config = dict(
    horizontal_flip=False,
    weight_standardization=False,
    depths=[2, 4, 2],
    mixing='mixup',
    label_smoothing=0.2,
    loss='cross_entropy',
    cautious_weight_decay=True,
    final_lr_fraction=0.01,
    warmup_steps=2390,
    weight_decay=0.01,
)
Rows from block 5, named by matrix and row number. Rows with one number belong to one channel. Each number is 50 + 10 x the weight over its row's rms, rounded and kept within 0 to 99. All counts start at 0. After the name is the row's rms in percent of the matrix's.
# convs0: first 3x3 conv (model.blocks.5.convs.0.weight, 256x256x3x3), inputs 22-32, a 3x3 kernel for each
# convs1: second 3x3 conv (model.blocks.5.convs.1.weight, 256x256x3x3, transposed), outputs 22-32, a 3x3 kernel for each
convs0.29 098:42 51 59 27 45 51 56 33 47 50 65 47 63 46 43 58 59 54 49 50 59 58 59 63 51 72 59 60 50 42 58 42 48 57 70 41 60 47 58 49 42 51 49 75 58 37 44 62 43 46 50 59 51 42 49 52 26 49 53 52 60 62 60 46 55 61 63 60 67 31 48 59 61 53 63 53 54 49 48 58 66 61 56 40 41 48 51 48 57 51 43 49 37 51 38 53 40 43 44
convs1.29 100:48 59 46 53 45 59 74 71 55 59 59 47 48 44 64 58 45 53 41 50 41 53 50 56 54 53 49 50 56 48 52 53 49 51 51 55 48 59 50 39 50 49 41 59 46 36 53 41 58 50 52 52 52 53 43 46 53 36 42 58 56 42 40 64 48 48 48 53 47 53 51 46 42 62 45 34 42 47 56 50 41 61 50 57 54 53 56 65 93 81 60 47 51 47 57 54 70 46 58
convs0.30 099:38 46 50 52 55 33 22 41 51 60 62 48 41 47 58 33 41 44 61 56 47 49 51 58 44 46 56 49 49 34 59 43 45 72 77 49 54 49 29 50 48 44 50 53 46 44 63 54 33 30 48 39 39 38 59 54 37 47 61 51 46 50 47 55 33 54 55 40 49 43 55 53 45 46 53 59 35 40 55 41 38 52 34 37 55 49 54 54 61 55 49 56 43 47 43 55 53 55 55
convs1.30 099:32 31 39 54 75 46 78 46 41 47 59 62 53 41 41 48 47 45 40 57 60 60 47 62 46 49 41 49 28 35 59 37 44 50 49 42 48 42 36 57 40 46 66 54 49 37 52 54 52 48 69 51 72 51 56 72 69 56 52 58 70 33 39 57 42 44 37 43 50 51 50 36 58 51 48 61 64 39 58 55 34 59 57 53 53 48 40 47 34 51 52 28 32 52 48 54 55 44 35
convs0.31 100:38 43 54 23 44 30 38 53 48 46 47 38 57 46 67 52 49 46 35 50 41 65 35 48 40 52 40 62 46 41 56 38 48 53 48 45 54 47 44 38 54 36 39 31 38 57 46 46 50 45 45 65 62 58 36 49 50 56 43 35 52 60 57 35 57 37 64 36 54 47 53 45 53 33 58 38 52 37 66 58 69 46 41 55 56 46 57 51 56 46 46 55 51 62 54 64 51 59 64
convs1.31 097:62 56 39 54 46 46 71 49 50 44 56 43 60 39 50 41 54 45 54 54 41 51 49 49 38 45 45 54 36 39 67 37 49 44 43 45 54 35 48 36 38 33 63 58 61 39 45 56 49 38 56 45 46 48 46 56 34 51 30 32 43 50 36 42 33 34 51 41 53 37 44 40 60 46 57 49 55 30 57 43 44 61 44 65 60 41 46 51 39 65 42 60 32 49 46 48 54 57 39
convs0.32 100:24 45 45 37 62 45 47 58 40 44 62 49 42 47 50 55 44 57 48 43 47 48 58 59 37 44 53 56 48 46 41 38 45 45 52 47 43 42 51 42 41 39 42 36 44 61 61 66 71 62 68 57 53 70 42 44 65 57 45 40 36 58 51 58 56 39 44 39 38 57 57 58 32 44 44 59 53 45 37 40 47 33 39 37 37 54 48 44 54 48 51 49 41 54 43 49 59 35 55
convs1.32 114:69 65 55 75 69 53 62 56 52 55 43 48 53 54 53 55 43 52 49 34 31 46 36 48 45 43 48 46 43 62 36 44 57 31 47 58 67 55 57 35 45 46 51 50 46 49 52 54 47 50 63 69 38 53 76 56 75 63 65 38 55 63 54 80 57 48 52 43 47 52 48 58 27 50 37 43 51 53 41 66 49 47 53 59 53 65 55 51 53 55 53 45 48 49 68 56 69 62 46
convs0.33 099:49 55 43 68 63 55 46 59 47 42 39 41 45 49 46 59 55 55 31 45 54 32 53 47 50 61 45 48 50 41 44 32 40 57 50 35 47 57 62 41 49 69 38 49 47 52 55 45 59 50 41 47 41 37 58 58 54 58 54 49 58 46 61 42 48 46 43 42 56 49 51 66 50 57 46 47 50 49 49 61 47 39 44 39 42 39 35 40 32 38 53 47 48 43 51 53 39 45 45
convs1.33 125:57 64 64 49 43 53 42 49 45 35 43 33 56 53 39 72 73 51 45 55 67 53 64 63 50 55 59 46 52 64 44 42 60 48 47 53 69 65 51 70 60 45 72 65 51 63 53 54 64 51 58 64 61 75 58 71 48 55 62 44 49 57 39 42 41 50 38 43 58 47 53 65 44 40 44 57 41 53 53 55 62 41 38 35 46 48 35 49 42 40 67 62 60 59 54 52 54 39 45
convs0.34 100:50 45 47 53 42 32 46 31 40 43 51 57 48 53 49 39 60 46 68 58 35 49 53 54 45 50 60 38 35 34 33 43 51 26 37 28 58 50 45 45 59 58 41 49 53 47 36 45 48 48 42 31 53 58 32 56 50 41 33 42 44 56 62 44 37 43 44 45 62 56 53 57 68 54 46 58 43 46 35 40 48 44 47 49 59 43 55 57 49 58 57 47 67 55 52 66 55 62 70
convs1.34 096:63 56 67 50 73 60 51 43 53 54 50 49 62 63 61 67 65 46 51 43 47 46 47 48 60 47 61 58 44 59 56 41 51 63 59 47 48 44 48 68 69 50 56 60 57 49 56 46 58 53 29 46 52 48 68 43 37 53 47 47 52 43 51 37 41 38 45 52 49 59 45 38 54 48 63 55 77 60 67 59 70 58 63 55 64 55 59 45 61 51 35 70 50 54 46 48 41 58 46
convs0.35 101:44 28 50 50 47 32 66 37 35 60 44 45 52 45 53 61 49 31 60 74 63 48 50 62 44 39 49 42 42 45 60 61 59 79 58 56 55 47 45 40 43 56 47 40 37 68 49 38 41 53 37 55 46 44 49 32 45 45 52 59 50 50 69 33 46 58 39 46 57 49 53 43 49 73 55 26 45 35 46 69 49 34 48 44 64 65 72 53 58 61 39 60 57 40 42 59 50 45 42
convs1.35 106:66 60 60 72 56 64 54 62 69 45 53 52 36 53 52 48 46 51 55 47 45 59 58 45 59 55 53 67 48 62 51 45 46 55 36 41 48 67 58 45 64 37 49 52 56 47 60 44 45 60 45 52 54 76 44 54 58 49 38 46 52 42 40 45 55 71 52 52 66 63 56 64 61 60 66 37 41 31 54 45 26 42 47 50 56 35 34 55 40 35 69 60 60 69 56 57 49 51 51
convs0.36 099:37 53 46 53 52 46 55 54 57 40 54 56 45 50 79 46 35 44 60 49 32 45 52 22 60 56 31 51 44 44 63 44 34 62 50 37 50 51 69 54 56 31 45 47 61 41 66 64 44 44 51 31 48 48 47 58 67 41 40 71 33 44 58 57 57 64 56 45 62 45 46 52 44 52 41 48 67 42 61 57 41 55 55 54 57 48 38 49 41 55 48 63 25 57 59 52 71 65 54
convs1.36 107:37 31 42 46 41 54 38 49 48 40 42 47 58 65 64 42 56 60 31 59 45 65 61 42 48 53 44 54 43 62 41 46 63 52 47 59 81 40 40 42 51 58 62 49 51 54 38 40 49 39 49 63 45 51 62 48 43 64 48 57 54 46 67 48 48 60 49 47 55 62 37 48 62 67 46 55 48 52 38 38 41 38 66 48 52 58 37 68 70 57 68 58 31 59 44 43 51 62 38
convs0.37 101:62 65 48 59 37 35 62 67 41 49 50 54 46 45 41 40 33 44 56 49 56 62 53 52 50 54 42 21 32 40 32 40 54 54 45 56 54 46 44 48 65 52 35 44 53 62 66 59 54 59 58 52 32 57 49 46 42 32 46 43 51 53 66 44 56 45 66 57 67 70 59 31 70 56 45 42 50 51 38 44 51 33 41 53 33 49 50 55 45 45 43 60 80 58 61 61 69 44 51
convs1.37 093:69 56 39 56 58 53 26 54 12 63 46 49 50 48 54 60 54 54 49 52 41 58 50 70 51 53 49 54 52 65 73 58 53 69 56 56 53 57 44 39 64 56 56 61 43 45 49 58 55 58 60 46 47 59 67 52 54 33 59 51 56 47 72 63 51 50 56 53 56 53 55 48 49 57 61 47 47 46 58 49 46 46 39 35 44 66 73 54 60 61 43 58 51 50 60 52 47 53 44
convs0.38 098:70 64 64 38 39 59 47 34 56 44 40 59 41 61 62 62 48 67 51 66 55 41 64 58 31 39 40 50 49 57 37 39 57 52 51 54 35 71 60 47 34 53 64 56 45 53 60 35 58 50 35 52 60 37 52 60 60 53 40 36 53 48 50 59 60 48 56 51 53 63 40 64 47 34 66 57 48 54 54 52 53 54 40 45 40 32 48 31 32 45 48 50 38 45 42 51 59 43 52
convs1.38 094:42 21 31 44 40 46 67 49 57 64 58 61 49 50 48 49 56 63 74 44 66 46 52 55 43 60 58 45 58 71 38 51 58 61 55 53 33 64 22 59 60 41 44 66 55 53 64 46 47 44 61 59 47 34 47 56 55 41 45 47 52 43 45 58 41 50 36 31 50 35 44 68 43 59 55 50 41 48 42 36 50 48 45 49 56 38 58 60 63 57 40 39 57 31 38 54 45 40 48
convs0.39 101:60 44 46 64 65 52 55 61 28 58 53 49 46 59 47 48 62 43 60 43 35 50 50 46 46 47 36 49 37 39 42 35 35 63 46 42 38 48 22 58 53 58 49 50 63 56 43 41 47 68 42 48 47 40 35 62 53 49 54 37 40 36 28 68 47 50 61 55 64 38 42 64 44 48 38 55 64 37 46 50 41 40 33 54 58 50 50 56 47 39 47 43 49 51 39 58 63 57 56
convs1.39 110:44 41 45 44 53 47 34 53 54 45 63 53 47 46 47 30 39 50 61 55 48 58 50 62 46 43 58 64 54 56 63 57 40 57 52 51 58 37 53 52 42 48 44 61 47 44 37 41 32 60 31 60 34 62 51 58 65 43 61 42 54 66 30 48 50 51 58 36 49 44 56 49 68 66 60 65 65 63 67 49 55 46 45 47 56 42 55 43 62 53 48 50 54 38 51 53 53 62 72
convs0.40 102:38 41 34 37 53 48 42 48 53 45 61 64 54 33 64 39 43 52 38 50 42 51 50 47 52 42 40 52 41 39 40 29 40 56 61 46 60 50 66 44 55 51 46 48 68 65 53 46 52 53 42 54 65 50 49 44 42 51 47 44 64 52 50 49 56 34 49 44 64 59 58 61 62 51 56 62 56 59 39 60 39 56 60 54 54 71 47 59 49 57 46 57 35 62 51 57 37 47 41
convs1.40 098:59 56 57 59 55 51 39 47 46 39 45 32 55 51 52 47 61 36 45 50 71 50 55 53 48 48 80 42 53 62 33 49 55 43 42 52 41 50 35 53 54 44 53 52 49 71 55 48 49 43 35 38 50 50 49 59 45 45 51 58 43 44 55 42 57 48 48 52 39 46 35 32 49 40 49 42 51 52 55 51 38 40 37 49 52 60 49 43 47 50 67 56 55 63 57 47 64 49 45
convs0.41 100:56 52 44 45 63 49 49 48 57 53 42 46 57 37 32 42 46 54 51 33 45 45 57 50 54 45 50 43 35 53 32 25 47 54 52 30 46 43 49 55 55 48 58 45 64 55 62 58 41 50 43 41 57 28 34 32 38 48 52 48 53 60 42 39 61 48 52 57 58 58 54 57 52 42 50 32 57 65 43 55 54 52 58 61 43 45 53 55 53 50 50 55 53 57 55 54 39 51 44
convs1.41 102:47 53 54 54 46 25 48 57 49 46 52 63 48 52 64 33 42 57 54 44 47 66 56 55 49 51 51 69 59 44 61 58 63 44 38 43 45 50 44 42 55 41 42 38 42 42 51 43 45 39 37 23 51 43 55 52 44 57 41 63 58 59 43 50 51 53 42 57 72 59 70 53 57 63 65 41 45 64 45 66 74 56 48 43 49 49 46 52 53 49 65 58 59 65 70 45 40 48 42
convs0.42 103:60 51 75 48 59 60 60 51 61 62 64 63 76 71 56 58 65 57 35 34 31 37 46 59 45 52 44 43 43 67 44 53 54 36 29 59 62 69 65 45 64 59 64 44 64 50 54 62 57 53 46 54 52 62 52 58 53 58 52 48 45 47 38 60 45 37 54 51 41 44 61 49 62 47 50 49 53 52 61 39 62 51 35 49 38 52 54 62 42 61 56 48 52 51 40 39 39 41 37
convs1.42 109:42 31 50 38 41 44 51 60 48 45 59 57 33 50 37 52 50 18 37 55 65 42 48 54 43 59 68 44 51 46 53 59 43 39 45 42 62 27 57 52 47 46 50 36 60 51 44 52 52 60 36 55 41 54 40 38 51 35 40 48 48 32 48 51 41 29 61 45 48 65 44 64 59 59 52 40 39 57 54 66 48 41 53 40 51 58 53 32 46 38 43 52 47 32 50 56 50 57 77
convs0.43 101:61 52 46 69 40 69 56 35 47 58 53 51 59 43 64 43 40 45 30 59 29 44 48 33 47 54 51 59 56 60 61 55 40 49 65 60 42 49 43 41 52 42 61 65 59 49 59 27 51 58 45 53 34 47 35 31 31 50 40 52 48 54 47 45 62 51 51 41 53 52 42 50 54 52 37 51 52 52 38 34 43 48 31 37 41 43 27 39 35 54 55 48 51 67 50 61 58 66 57
convs1.43 106:73 57 47 75 54 54 71 67 50 42 40 48 55 50 69 57 55 57 51 47 73 48 40 50 40 51 51 59 47 48 45 34 43 57 35 38 51 78 47 47 83 37 65 77 37 61 45 50 37 53 44 45 53 54 66 57 52 68 40 52 49 36 63 64 41 46 54 58 51 63 56 66 47 59 55 39 37 36 47 36 47 62 38 55 59 80 47 64 59 49 42 44 50 52 51 36 48 44 43
convs0.44 105:48 36 47 32 41 42 30 45 43 48 46 35 47 52 52 60 58 43 48 51 46 44 43 50 57 55 50 38 49 40 46 38 44 54 45 36 50 39 40 40 41 43 68 65 62 52 53 66 52 61 51 51 40 49 47 34 51 44 38 46 59 61 40 43 56 40 60 41 34 53 60 58 44 46 42 52 34 52 41 37 46 48 57 46 47 51 40 48 41 67 48 52 59 49 58 51 57 49 59
convs1.44 112:52 53 61 75 71 43 61 61 56 66 46 43 59 46 56 58 43 47 48 38 42 54 53 47 45 44 48 56 52 51 46 51 62 44 50 54 56 47 45 45 55 61 67 69 53 39 47 30 67 50 60 51 71 63 68 66 43 56 53 48 45 36 31 68 53 56 68 51 40 63 45 29 44 53 61 54 55 53 52 32 68 41 38 55 33 39 64 46 48 61 63 59 52 58 69 49 50 58 53
convs0.45 095:39 31 43 36 49 37 41 47 59 46 53 52 72 57 55 57 65 66 63 71 57 51 59 54 56 64 51 47 53 52 59 52 47 58 42 46 47 52 59 67 50 37 53 52 54 66 56 47 49 46 47 63 69 66 34 56 53 49 44 40 60 84 47 42 36 48 55 53 52 42 52 47 69 40 66 40 42 38 41 42 61 48 65 49 46 60 51 51 55 62 46 28 63 48 51 41 58 49 51
convs1.45 089:47 55 72 46 55 56 43 61 44 56 69 48 65 55 54 57 37 40 35 42 43 44 30 48 44 37 46 60 50 50 68 61 50 53 51 50 55 36 42 36 43 56 57 46 41 60 42 43 38 54 30 55 48 50 40 46 35 49 63 51 61 53 57 38 53 63 30 61 53 46 56 48 50 51 56 50 41 59 52 54 42 59 66 52 61 60 47 48 58 60 50 64 45 39 62 41 69 60 66
convs0.46 100:57 53 34 51 55 24 61 55 51 45 51 36 33 52 45 57 73 56 49 55 53 42 47 44 40 61 75 60 57 39 46 38 48 30 48 35 34 57 51 55 58 47 48 43 59 61 54 48 37 59 50 59 60 48 45 48 40 46 49 38 49 60 21 67 54 49 58 59 50 54 53 44 53 51 50 51 62 56 41 62 60 49 43 53 41 45 38 49 51 57 61 59 71 61 42 49 48 51 39
convs1.46 094:40 64 44 43 64 39 47 49 43 58 54 48 48 36 42 41 51 55 45 30 36 44 58 45 43 58 36 52 65 66 56 32 71 59 41 50 39 63 67 55 42 50 57 60 39 42 50 63 39 54 52 49 49 66 58 49 46 58 54 36 58 50 58 48 69 45 62 52 64 60 53 56 38 42 54 43 54 46 48 53 66 58 48 78 43 40 42 47 54 62 51 56 48 56 74 77 43 57 60
convs0.47 099:48 46 50 47 56 46 39 32 62 56 54 73 37 36 62 47 50 56 62 55 54 56 47 61 55 55 47 40 32 46 58 27 30 60 34 38 52 38 57 40 64 57 54 58 65 47 57 43 54 47 57 40 49 48 38 45 40 47 55 44 44 43 29 42 40 44 59 63 58 58 69 56 66 52 48 49 48 72 48 28 50 67 50 46 68 50 36 65 45 43 54 47 47 68 51 55 36 51 46
convs1.47 094:53 29 57 55 42 50 45 43 64 43 66 43 67 66 55 41 62 40 53 51 37 55 54 51 50 52 36 55 52 66 50 38 69 51 45 54 45 36 48 52 47 52 50 41 60 47 59 51 48 40 67 46 58 58 63 47 56 43 44 62 38 52 46 44 65 63 50 68 57 71 60 62 59 46 60 61 48 54 58 53 71 52 51 37 44 52 56 35 44 48 65 54 54 59 52 53 72 63 40
convs0.48 098:47 56 66 59 51 48 40 37 29 50 38 64 41 58 56 59 63 42 62 57 54 60 58 48 36 51 55 51 41 43 53 31 55 53 40 55 49 48 54 43 59 52 43 36 44 42 48 36 32 60 45 55 54 35 42 47 56 57 44 47 65 42 43 43 44 28 46 43 39 59 48 69 61 47 55 46 69 60 50 67 52 40 41 44 59 46 46 53 50 38 46 50 35 34 49 63 54 54 33
convs1.48 106:69 58 50 57 63 52 42 58 41 58 49 49 52 42 62 41 58 53 47 38 31 42 30 53 57 41 49 36 57 57 56 45 45 57 57 35 30 47 44 32 54 43 32 59 50 59 45 62 64 44 50 50 48 49 48 52 61 37 50 65 22 45 49 60 71 62 61 61 46 41 60 60 37 53 57 39 42 54 54 52 58 50 41 46 39 56 36 56 57 38 57 49 52 53 42 50 56 41 25
convs0.49 100:54 49 57 64 60 73 38 49 45 51 52 54 57 39 61 41 46 46 63 53 49 48 38 38 43 64 55 33 48 45 57 43 39 37 25 26 60 58 46 57 46 53 51 49 66 58 50 47 59 46 45 73 59 54 44 48 55 38 43 49 42 45 63 62 53 52 55 37 44 55 64 49 75 53 57 61 64 42 53 58 44 53 58 47 50 56 60 62 55 65 62 50 47 52 52 51 47 47 57
convs1.49 106:77 54 74 52 55 54 50 75 37 65 57 45 55 47 60 73 68 36 56 49 56 42 39 39 43 48 45 33 36 51 33 34 39 39 51 54 51 59 49 53 59 53 57 54 52 36 58 58 53 34 43 46 55 45 43 51 48 40 59 45 72 63 50 51 61 66 45 50 49 50 52 51 51 31 37 49 33 48 67 38 39 57 34 36 58 69 38 35 42 40 62 54 34 44 58 31 54 53 49
convs0.50 100:56 54 56 49 64 47 64 51 37 55 58 68 48 49 61 45 53 51 50 46 47 50 46 48 48 48 41 63 55 59 45 47 64 46 46 46 62 46 35 36 49 43 35 47 28 61 43 68 35 35 35 44 63 45 40 37 43 48 48 29 52 44 44 51 55 42 62 50 63 45 63 49 61 42 76 42 47 53 44 55 50 53 27 42 29 58 54 62 55 38 49 55 55 62 45 51 49 57 54
convs1.50 092:55 40 69 65 51 45 45 41 47 38 59 56 41 48 40 40 47 61 50 59 52 34 46 52 38 58 58 56 48 43 50 53 45 41 41 48 61 72 48 60 58 48 50 61 44 61 67 53 41 45 46 48 58 70 59 69 50 54 38 53 73 42 44 61 63 38 45 47 61 40 41 58 42 56 59 51 49 55 61 65 66 51 49 56 46 64 53 59 76 52 38 37 54 56 26 60 55 41 65
convs0.51 102:43 61 45 54 62 59 40 62 58 48 61 44 70 61 46 41 62 38 35 29 57 46 66 51 62 62 40 40 40 48 58 55 57 40 36 50 39 68 54 64 51 59 47 37 49 59 50 58 57 42 33 40 40 48 45 33 54 46 43 53 42 39 50 55 57 46 56 59 53 47 48 51 33 52 63 40 40 57 28 39 53 52 47 53 50 52 50 56 51 54 39 50 39 55 50 54 62 55 53
convs1.51 100:60 61 31 46 48 46 51 69 38 51 38 39 43 46 49 46 65 60 54 48 28 42 53 38 41 61 51 57 41 44 55 42 50 53 48 50 58 49 55 45 39 48 41 41 44 43 43 55 42 62 42 57 39 30 46 57 50 65 64 55 45 46 55 55 49 49 50 57 66 48 51 68 51 61 50 55 72 66 74 43 48 44 36 31 70 55 59 59 68 47 56 62 43 41 46 51 60 47 59
convs0.52 099:55 58 61 44 47 49 60 55 55 47 56 70 44 37 49 54 46 41 63 48 55 68 68 63 56 53 58 54 35 56 50 41 43 41 36 39 55 55 48 47 50 57 54 34 44 52 41 46 65 48 48 26 35 42 45 40 48 64 49 42 35 38 34 68 49 50 63 58 72 57 45 39 42 53 46 55 53 51 31 62 54 38 47 40 39 50 54 39 56 48 48 34 58 46 28 53 57 52 54
convs1.52 091:63 49 41 62 38 49 63 49 47 59 38 28 55 42 24 58 55 36 50 37 43 33 41 41 49 55 53 49 57 56 34 50 49 56 60 51 39 41 51 40 56 53 39 58 60 68 56 64 81 60 56 50 43 51 69 56 47 42 54 54 51 64 49 44 39 42 68 41 25 56 53 78 67 55 50 51 51 60 56 47 47 47 44 45 55 50 53 48 56 41 58 42 50 57 58 60 82 60 71
convs0.53 102:41 33 42 43 30 45 29 49 44 44 51 49 46 35 64 30 42 55 49 44 77 45 57 63 56 49 61 32 35 44 40 40 50 44 65 56 58 52 36 58 45 57 37 31 30 42 42 29 47 47 64 44 60 68 58 40 38 64 40 39 58 25 41 44 50 65 51 40 47 53 59 56 46 69 55 56 60 58 46 51 34 59 57 49 50 40 58 44 42 48 32 57 48 56 51 57 54 51 52
convs1.53 091:44 57 71 48 59 46 53 41 62 33 41 60 40 44 49 37 55 39 42 51 34 44 37 48 57 47 44 74 68 56 68 48 43 50 38 36 45 43 59 66 43 65 47 41 62 48 69 46 55 55 52 56 62 44 57 45 68 44 40 53 67 45 55 40 49 45 57 57 62 67 50 57 61 43 61 44 44 48 51 56 31 49 44 54 42 51 47 36 55 53 55 47 55 56 42 59 55 46 53
convs0.54 098:48 35 51 39 22 34 35 48 45 36 30 19 45 30 37 67 52 47 58 40 34 64 42 40 41 29 55 59 35 14 61 33 23 39 63 25 43 36 37 38 43 39 66 51 57 44 43 65 49 64 58 52 51 47 42 43 30 62 52 22 64 43 43 38 48 48 62 73 59 48 57 72 46 59 57 51 48 57 52 52 56 36 47 64 53 59 72 41 49 58 46 34 58 39 35 66 27 35 49
convs1.54 096:49 51 51 53 69 72 69 45 76 68 67 53 62 62 72 37 52 40 63 55 29 61 49 50 65 54 46 49 73 88 42 65 81 39 56 82 44 61 33 44 51 51 53 55 60 29 77 35 44 53 58 41 62 52 62 58 44 47 60 40 49 60 52 48 68 74 57 56 52 42 53 52 64 69 42 52 45 49 59 49 45 37 56 37 53 58 41 46 42 54 55 56 42 60 40 42 63 48 32
convs0.55 100:40 49 44 50 46 53 59 47 60 54 62 52 37 42 42 57 27 49 39 48 57 57 52 53 56 71 36 52 56 50 35 45 40 35 54 51 44 37 39 46 48 56 43 40 57 47 51 50 44 30 50 29 61 56 69 45 37 57 63 47 55 50 53 44 29 44 55 60 53 35 41 54 48 69 62 55 33 38 53 65 59 58 51 44 39 50 52 49 44 59 52 58 50 42 73 37 49 51 55
convs1.55 090:56 50 55 54 45 53 28 42 68 54 42 69 58 43 38 62 57 43 44 56 31 53 50 60 38 45 42 54 55 53 34 53 51 49 69 62 61 68 50 42 48 47 69 49 50 48 60 35 58 39 57 48 71 57 53 36 39 62 49 60 62 42 64 44 58 65 58 72 60 69 53 58 54 71 42 57 49 45 44 64 41 38 55 36 41 48 41 81 57 53 56 58 53 44 40 42 51 50 67
convs0.56 099:50 45 39 53 40 46 48 52 51 49 48 48 31 45 45 50 65 63 43 62 44 45 49 38 40 48 30 57 42 48 33 32 36 56 26 23 48 36 32 49 44 43 33 35 35 59 53 60 47 61 47 57 53 62 56 74 60 52 67 48 55 35 34 40 50 41 43 58 52 62 62 60 49 42 50 54 53 42 53 37 50 52 48 38 53 47 42 43 33 41 53 49 66 54 51 66 42 64 75
convs1.56 097:56 65 53 46 48 57 39 48 48 46 50 47 38 56 44 33 54 33 35 42 31 49 42 48 49 47 54 38 42 51 39 43 47 39 58 65 73 40 42 44 38 48 65 62 66 44 47 55 37 66 36 40 49 34 57 61 42 34 92 45 46 60 51 53 47 57 86 45 51 52 49 42 52 54 74 47 50 51 30 41 60 62 57 64 61 62 42 62 51 56 55 50 50 61 48 49 47 62 51
convs0.57 099:66 61 52 53 59 46 48 49 54 44 53 49 40 39 34 65 47 49 65 58 59 55 45 52 46 42 49 61 56 40 35 50 52 45 51 51 52 41 61 39 41 61 36 46 37 64 53 35 63 50 35 50 62 37 65 39 40 46 48 37 45 62 28 45 37 58 52 36 52 58 41 34 58 43 78 52 34 40 50 33 35 64 62 49 53 46 64 45 53 43 47 50 50 50 59 50 48 57 49
convs1.57 103:58 59 57 46 39 51 49 44 55 58 54 63 64 45 61 50 36 60 65 45 43 58 41 37 51 37 44 46 44 56 29 53 31 24 31 37 29 59 36 58 60 44 42 45 39 54 57 33 58 36 66 45 49 45 49 45 59 48 47 48 55 48 48 49 59 44 56 50 55 59 65 43 46 44 64 46 42 60 69 55 54 58 41 41 61 42 43 25 43 56 47 50 34 43 54 36 54 41 50
convs0.58 099:44 47 57 43 46 46 61 35 66 56 50 47 47 57 57 69 45 65 48 29 58 52 39 31 52 40 35 43 46 48 40 54 54 48 60 49 70 61 53 60 57 54 30 48 28 38 42 45 55 67 49 46 44 49 58 59 62 46 64 45 46 48 60 59 64 54 53 55 59 42 64 44 42 41 54 36 54 34 48 45 42 52 43 45 53 46 45 60 46 60 44 49 46 75 51 48 58 66 65
convs1.58 095:47 38 54 46 50 29 51 55 54 45 46 48 67 67 43 58 44 38 48 52 39 60 58 50 48 57 40 50 53 60 47 37 58 30 12 58 44 50 28 46 44 70 45 43 46 39 50 51 43 47 57 57 61 39 46 48 34 47 53 58 72 49 54 51 63 37 58 51 38 53 49 55 64 43 55 51 41 47 48 33 52 30 24 54 52 43 56 50 50 42 48 48 37 38 63 60 43 54 56
convs0.59 102:44 21 51 60 43 45 68 60 57 39 65 48 53 33 59 44 42 51 52 52 54 44 56 56 36 54 39 42 57 50 40 34 52 39 71 46 46 45 47 57 44 39 37 56 43 55 57 39 62 52 63 64 57 39 46 40 33 56 47 52 73 60 66 34 51 51 47 50 46 36 45 44 61 41 65 61 42 46 52 44 60 61 60 71 43 55 47 58 46 59 47 65 56 61 67 60 54 60 59
convs1.59 108:65 61 54 40 59 52 49 54 45 49 68 48 60 39 35 45 64 60 41 54 69 36 41 61 39 22 39 43 53 43 74 51 50 52 55 45 72 49 47 52 44 72 56 57 37 55 53 68 49 47 46 40 47 51 49 47 54 58 42 53 53 46 55 31 45 41 40 58 53 50 46 66 52 35 61 53 46 40 64 45 73 57 63 65 28 37 45 46 53 47 35 52 50 39 51 54 43 46 44
convs0.60 101:42 49 43 49 45 53 56 39 54 62 52 75 43 47 28 49 47 54 48 66 65 37 67 40 51 36 42 44 47 57 27 46 42 41 44 38 38 48 35 48 52 51 45 64 57 48 57 52 57 60 62 56 55 56 56 42 29 51 56 43 55 50 45 68 75 73 34 50 50 37 67 31 43 40 36 51 61 70 40 57 64 32 35 24 43 55 37 39 41 42 32 56 62 42 59 58 44 66 66
convs1.60 093:54 37 48 40 52 45 39 46 42 47 29 66 51 55 50 57 51 60 49 60 50 52 36 43 48 59 61 47 39 40 45 37 41 55 49 37 46 38 32 45 56 58 58 61 56 58 38 43 51 62 41 35 37 41 22 38 38 41 56 51 50 41 59 52 67 54 51 45 33 54 63 71 66 52 49 73 52 37 38 34 39 62 63 36 38 59 42 52 74 54 75 47 62 62 63 65 69 57 70
convs0.61 097:19 44 46 37 59 31 37 50 53 43 49 43 58 43 36 63 47 61 54 51 54 61 60 68 57 48 55 47 48 51 44 58 44 52 51 65 39 51 55 45 53 72 44 39 52 48 59 54 45 39 59 50 59 43 57 54 55 41 68 56 29 53 36 48 50 50 61 52 71 58 52 54 58 72 54 56 52 68 51 55 41 57 69 60 57 51 64 44 52 58 65 46 52 60 52 48 36 35 42
convs1.61 087:59 65 64 51 44 53 57 51 50 47 51 53 49 52 50 41 69 54 21 47 53 49 46 51 45 56 48 54 51 52 56 53 39 39 54 57 49 48 42 52 58 52 41 61 56 31 44 22 68 46 55 43 50 31 40 53 43 55 66 69 46 57 58 66 58 53 67 56 54 59 50 39 35 42 38 59 37 45 64 65 45 57 40 43 47 56 45 60 44 52 41 55 52 54 62 56 43 58 47
convs0.62 100:43 45 35 64 40 38 54 62 38 36 52 51 57 55 55 45 46 50 44 57 63 42 58 64 40 57 64 30 48 54 14 56 85 29 40 73 64 37 45 55 47 50 42 51 38 61 53 34 59 43 52 56 51 53 37 41 45 36 49 46 50 48 54 55 59 43 64 46 47 61 63 26 50 46 52 28 45 56 44 55 53 29 51 40 54 38 41 54 35 31 74 57 46 99 65 50 83 71 48
convs1.62 107:57 44 49 68 57 57 65 58 69 67 67 54 58 43 48 63 50 43 52 46 44 48 45 47 49 40 38 49 42 30 59 51 29 37 39 30 43 47 54 49 62 55 54 50 60 49 45 33 47 47 57 30 36 38 28 55 47 43 47 65 43 59 68 65 35 46 60 57 50 71 57 56 54 58 46 64 57 53 30 51 65 47 54 53 34 51 56 43 61 63 22 58 66 38 52 59 36 71 57
convs0.63 100:49 59 41 58 63 45 45 50 53 43 48 52 47 40 58 57 50 49 44 34 52 53 45 52 55 56 39 35 49 58 46 42 50 64 50 51 58 41 62 47 53 52 68 63 44 49 57 51 62 56 56 35 47 47 46 45 40 43 44 45 49 47 58 48 60 55 57 70 57 49 49 52 43 53 61 62 53 57 55 51 68 42 52 30 52 50 38 51 60 38 42 55 50 50 59 61 49 54 49
convs1.63 095:23 41 52 62 68 54 41 60 46 56 60 50 62 44 64 63 91 68 50 59 44 54 42 41 52 52 45 56 69 69 44 64 60 40 58 52 68 41 47 54 47 45 61 46 55 43 43 48 43 59 48 50 51 48 71 59 44 58 35 50 50 29 31 64 53 50 64 53 42 64 51 42 43 53 31 36 48 48 51 76 60 50 38 50 38 53 49 58 66 64 58 53 75 51 48 58 47 71 71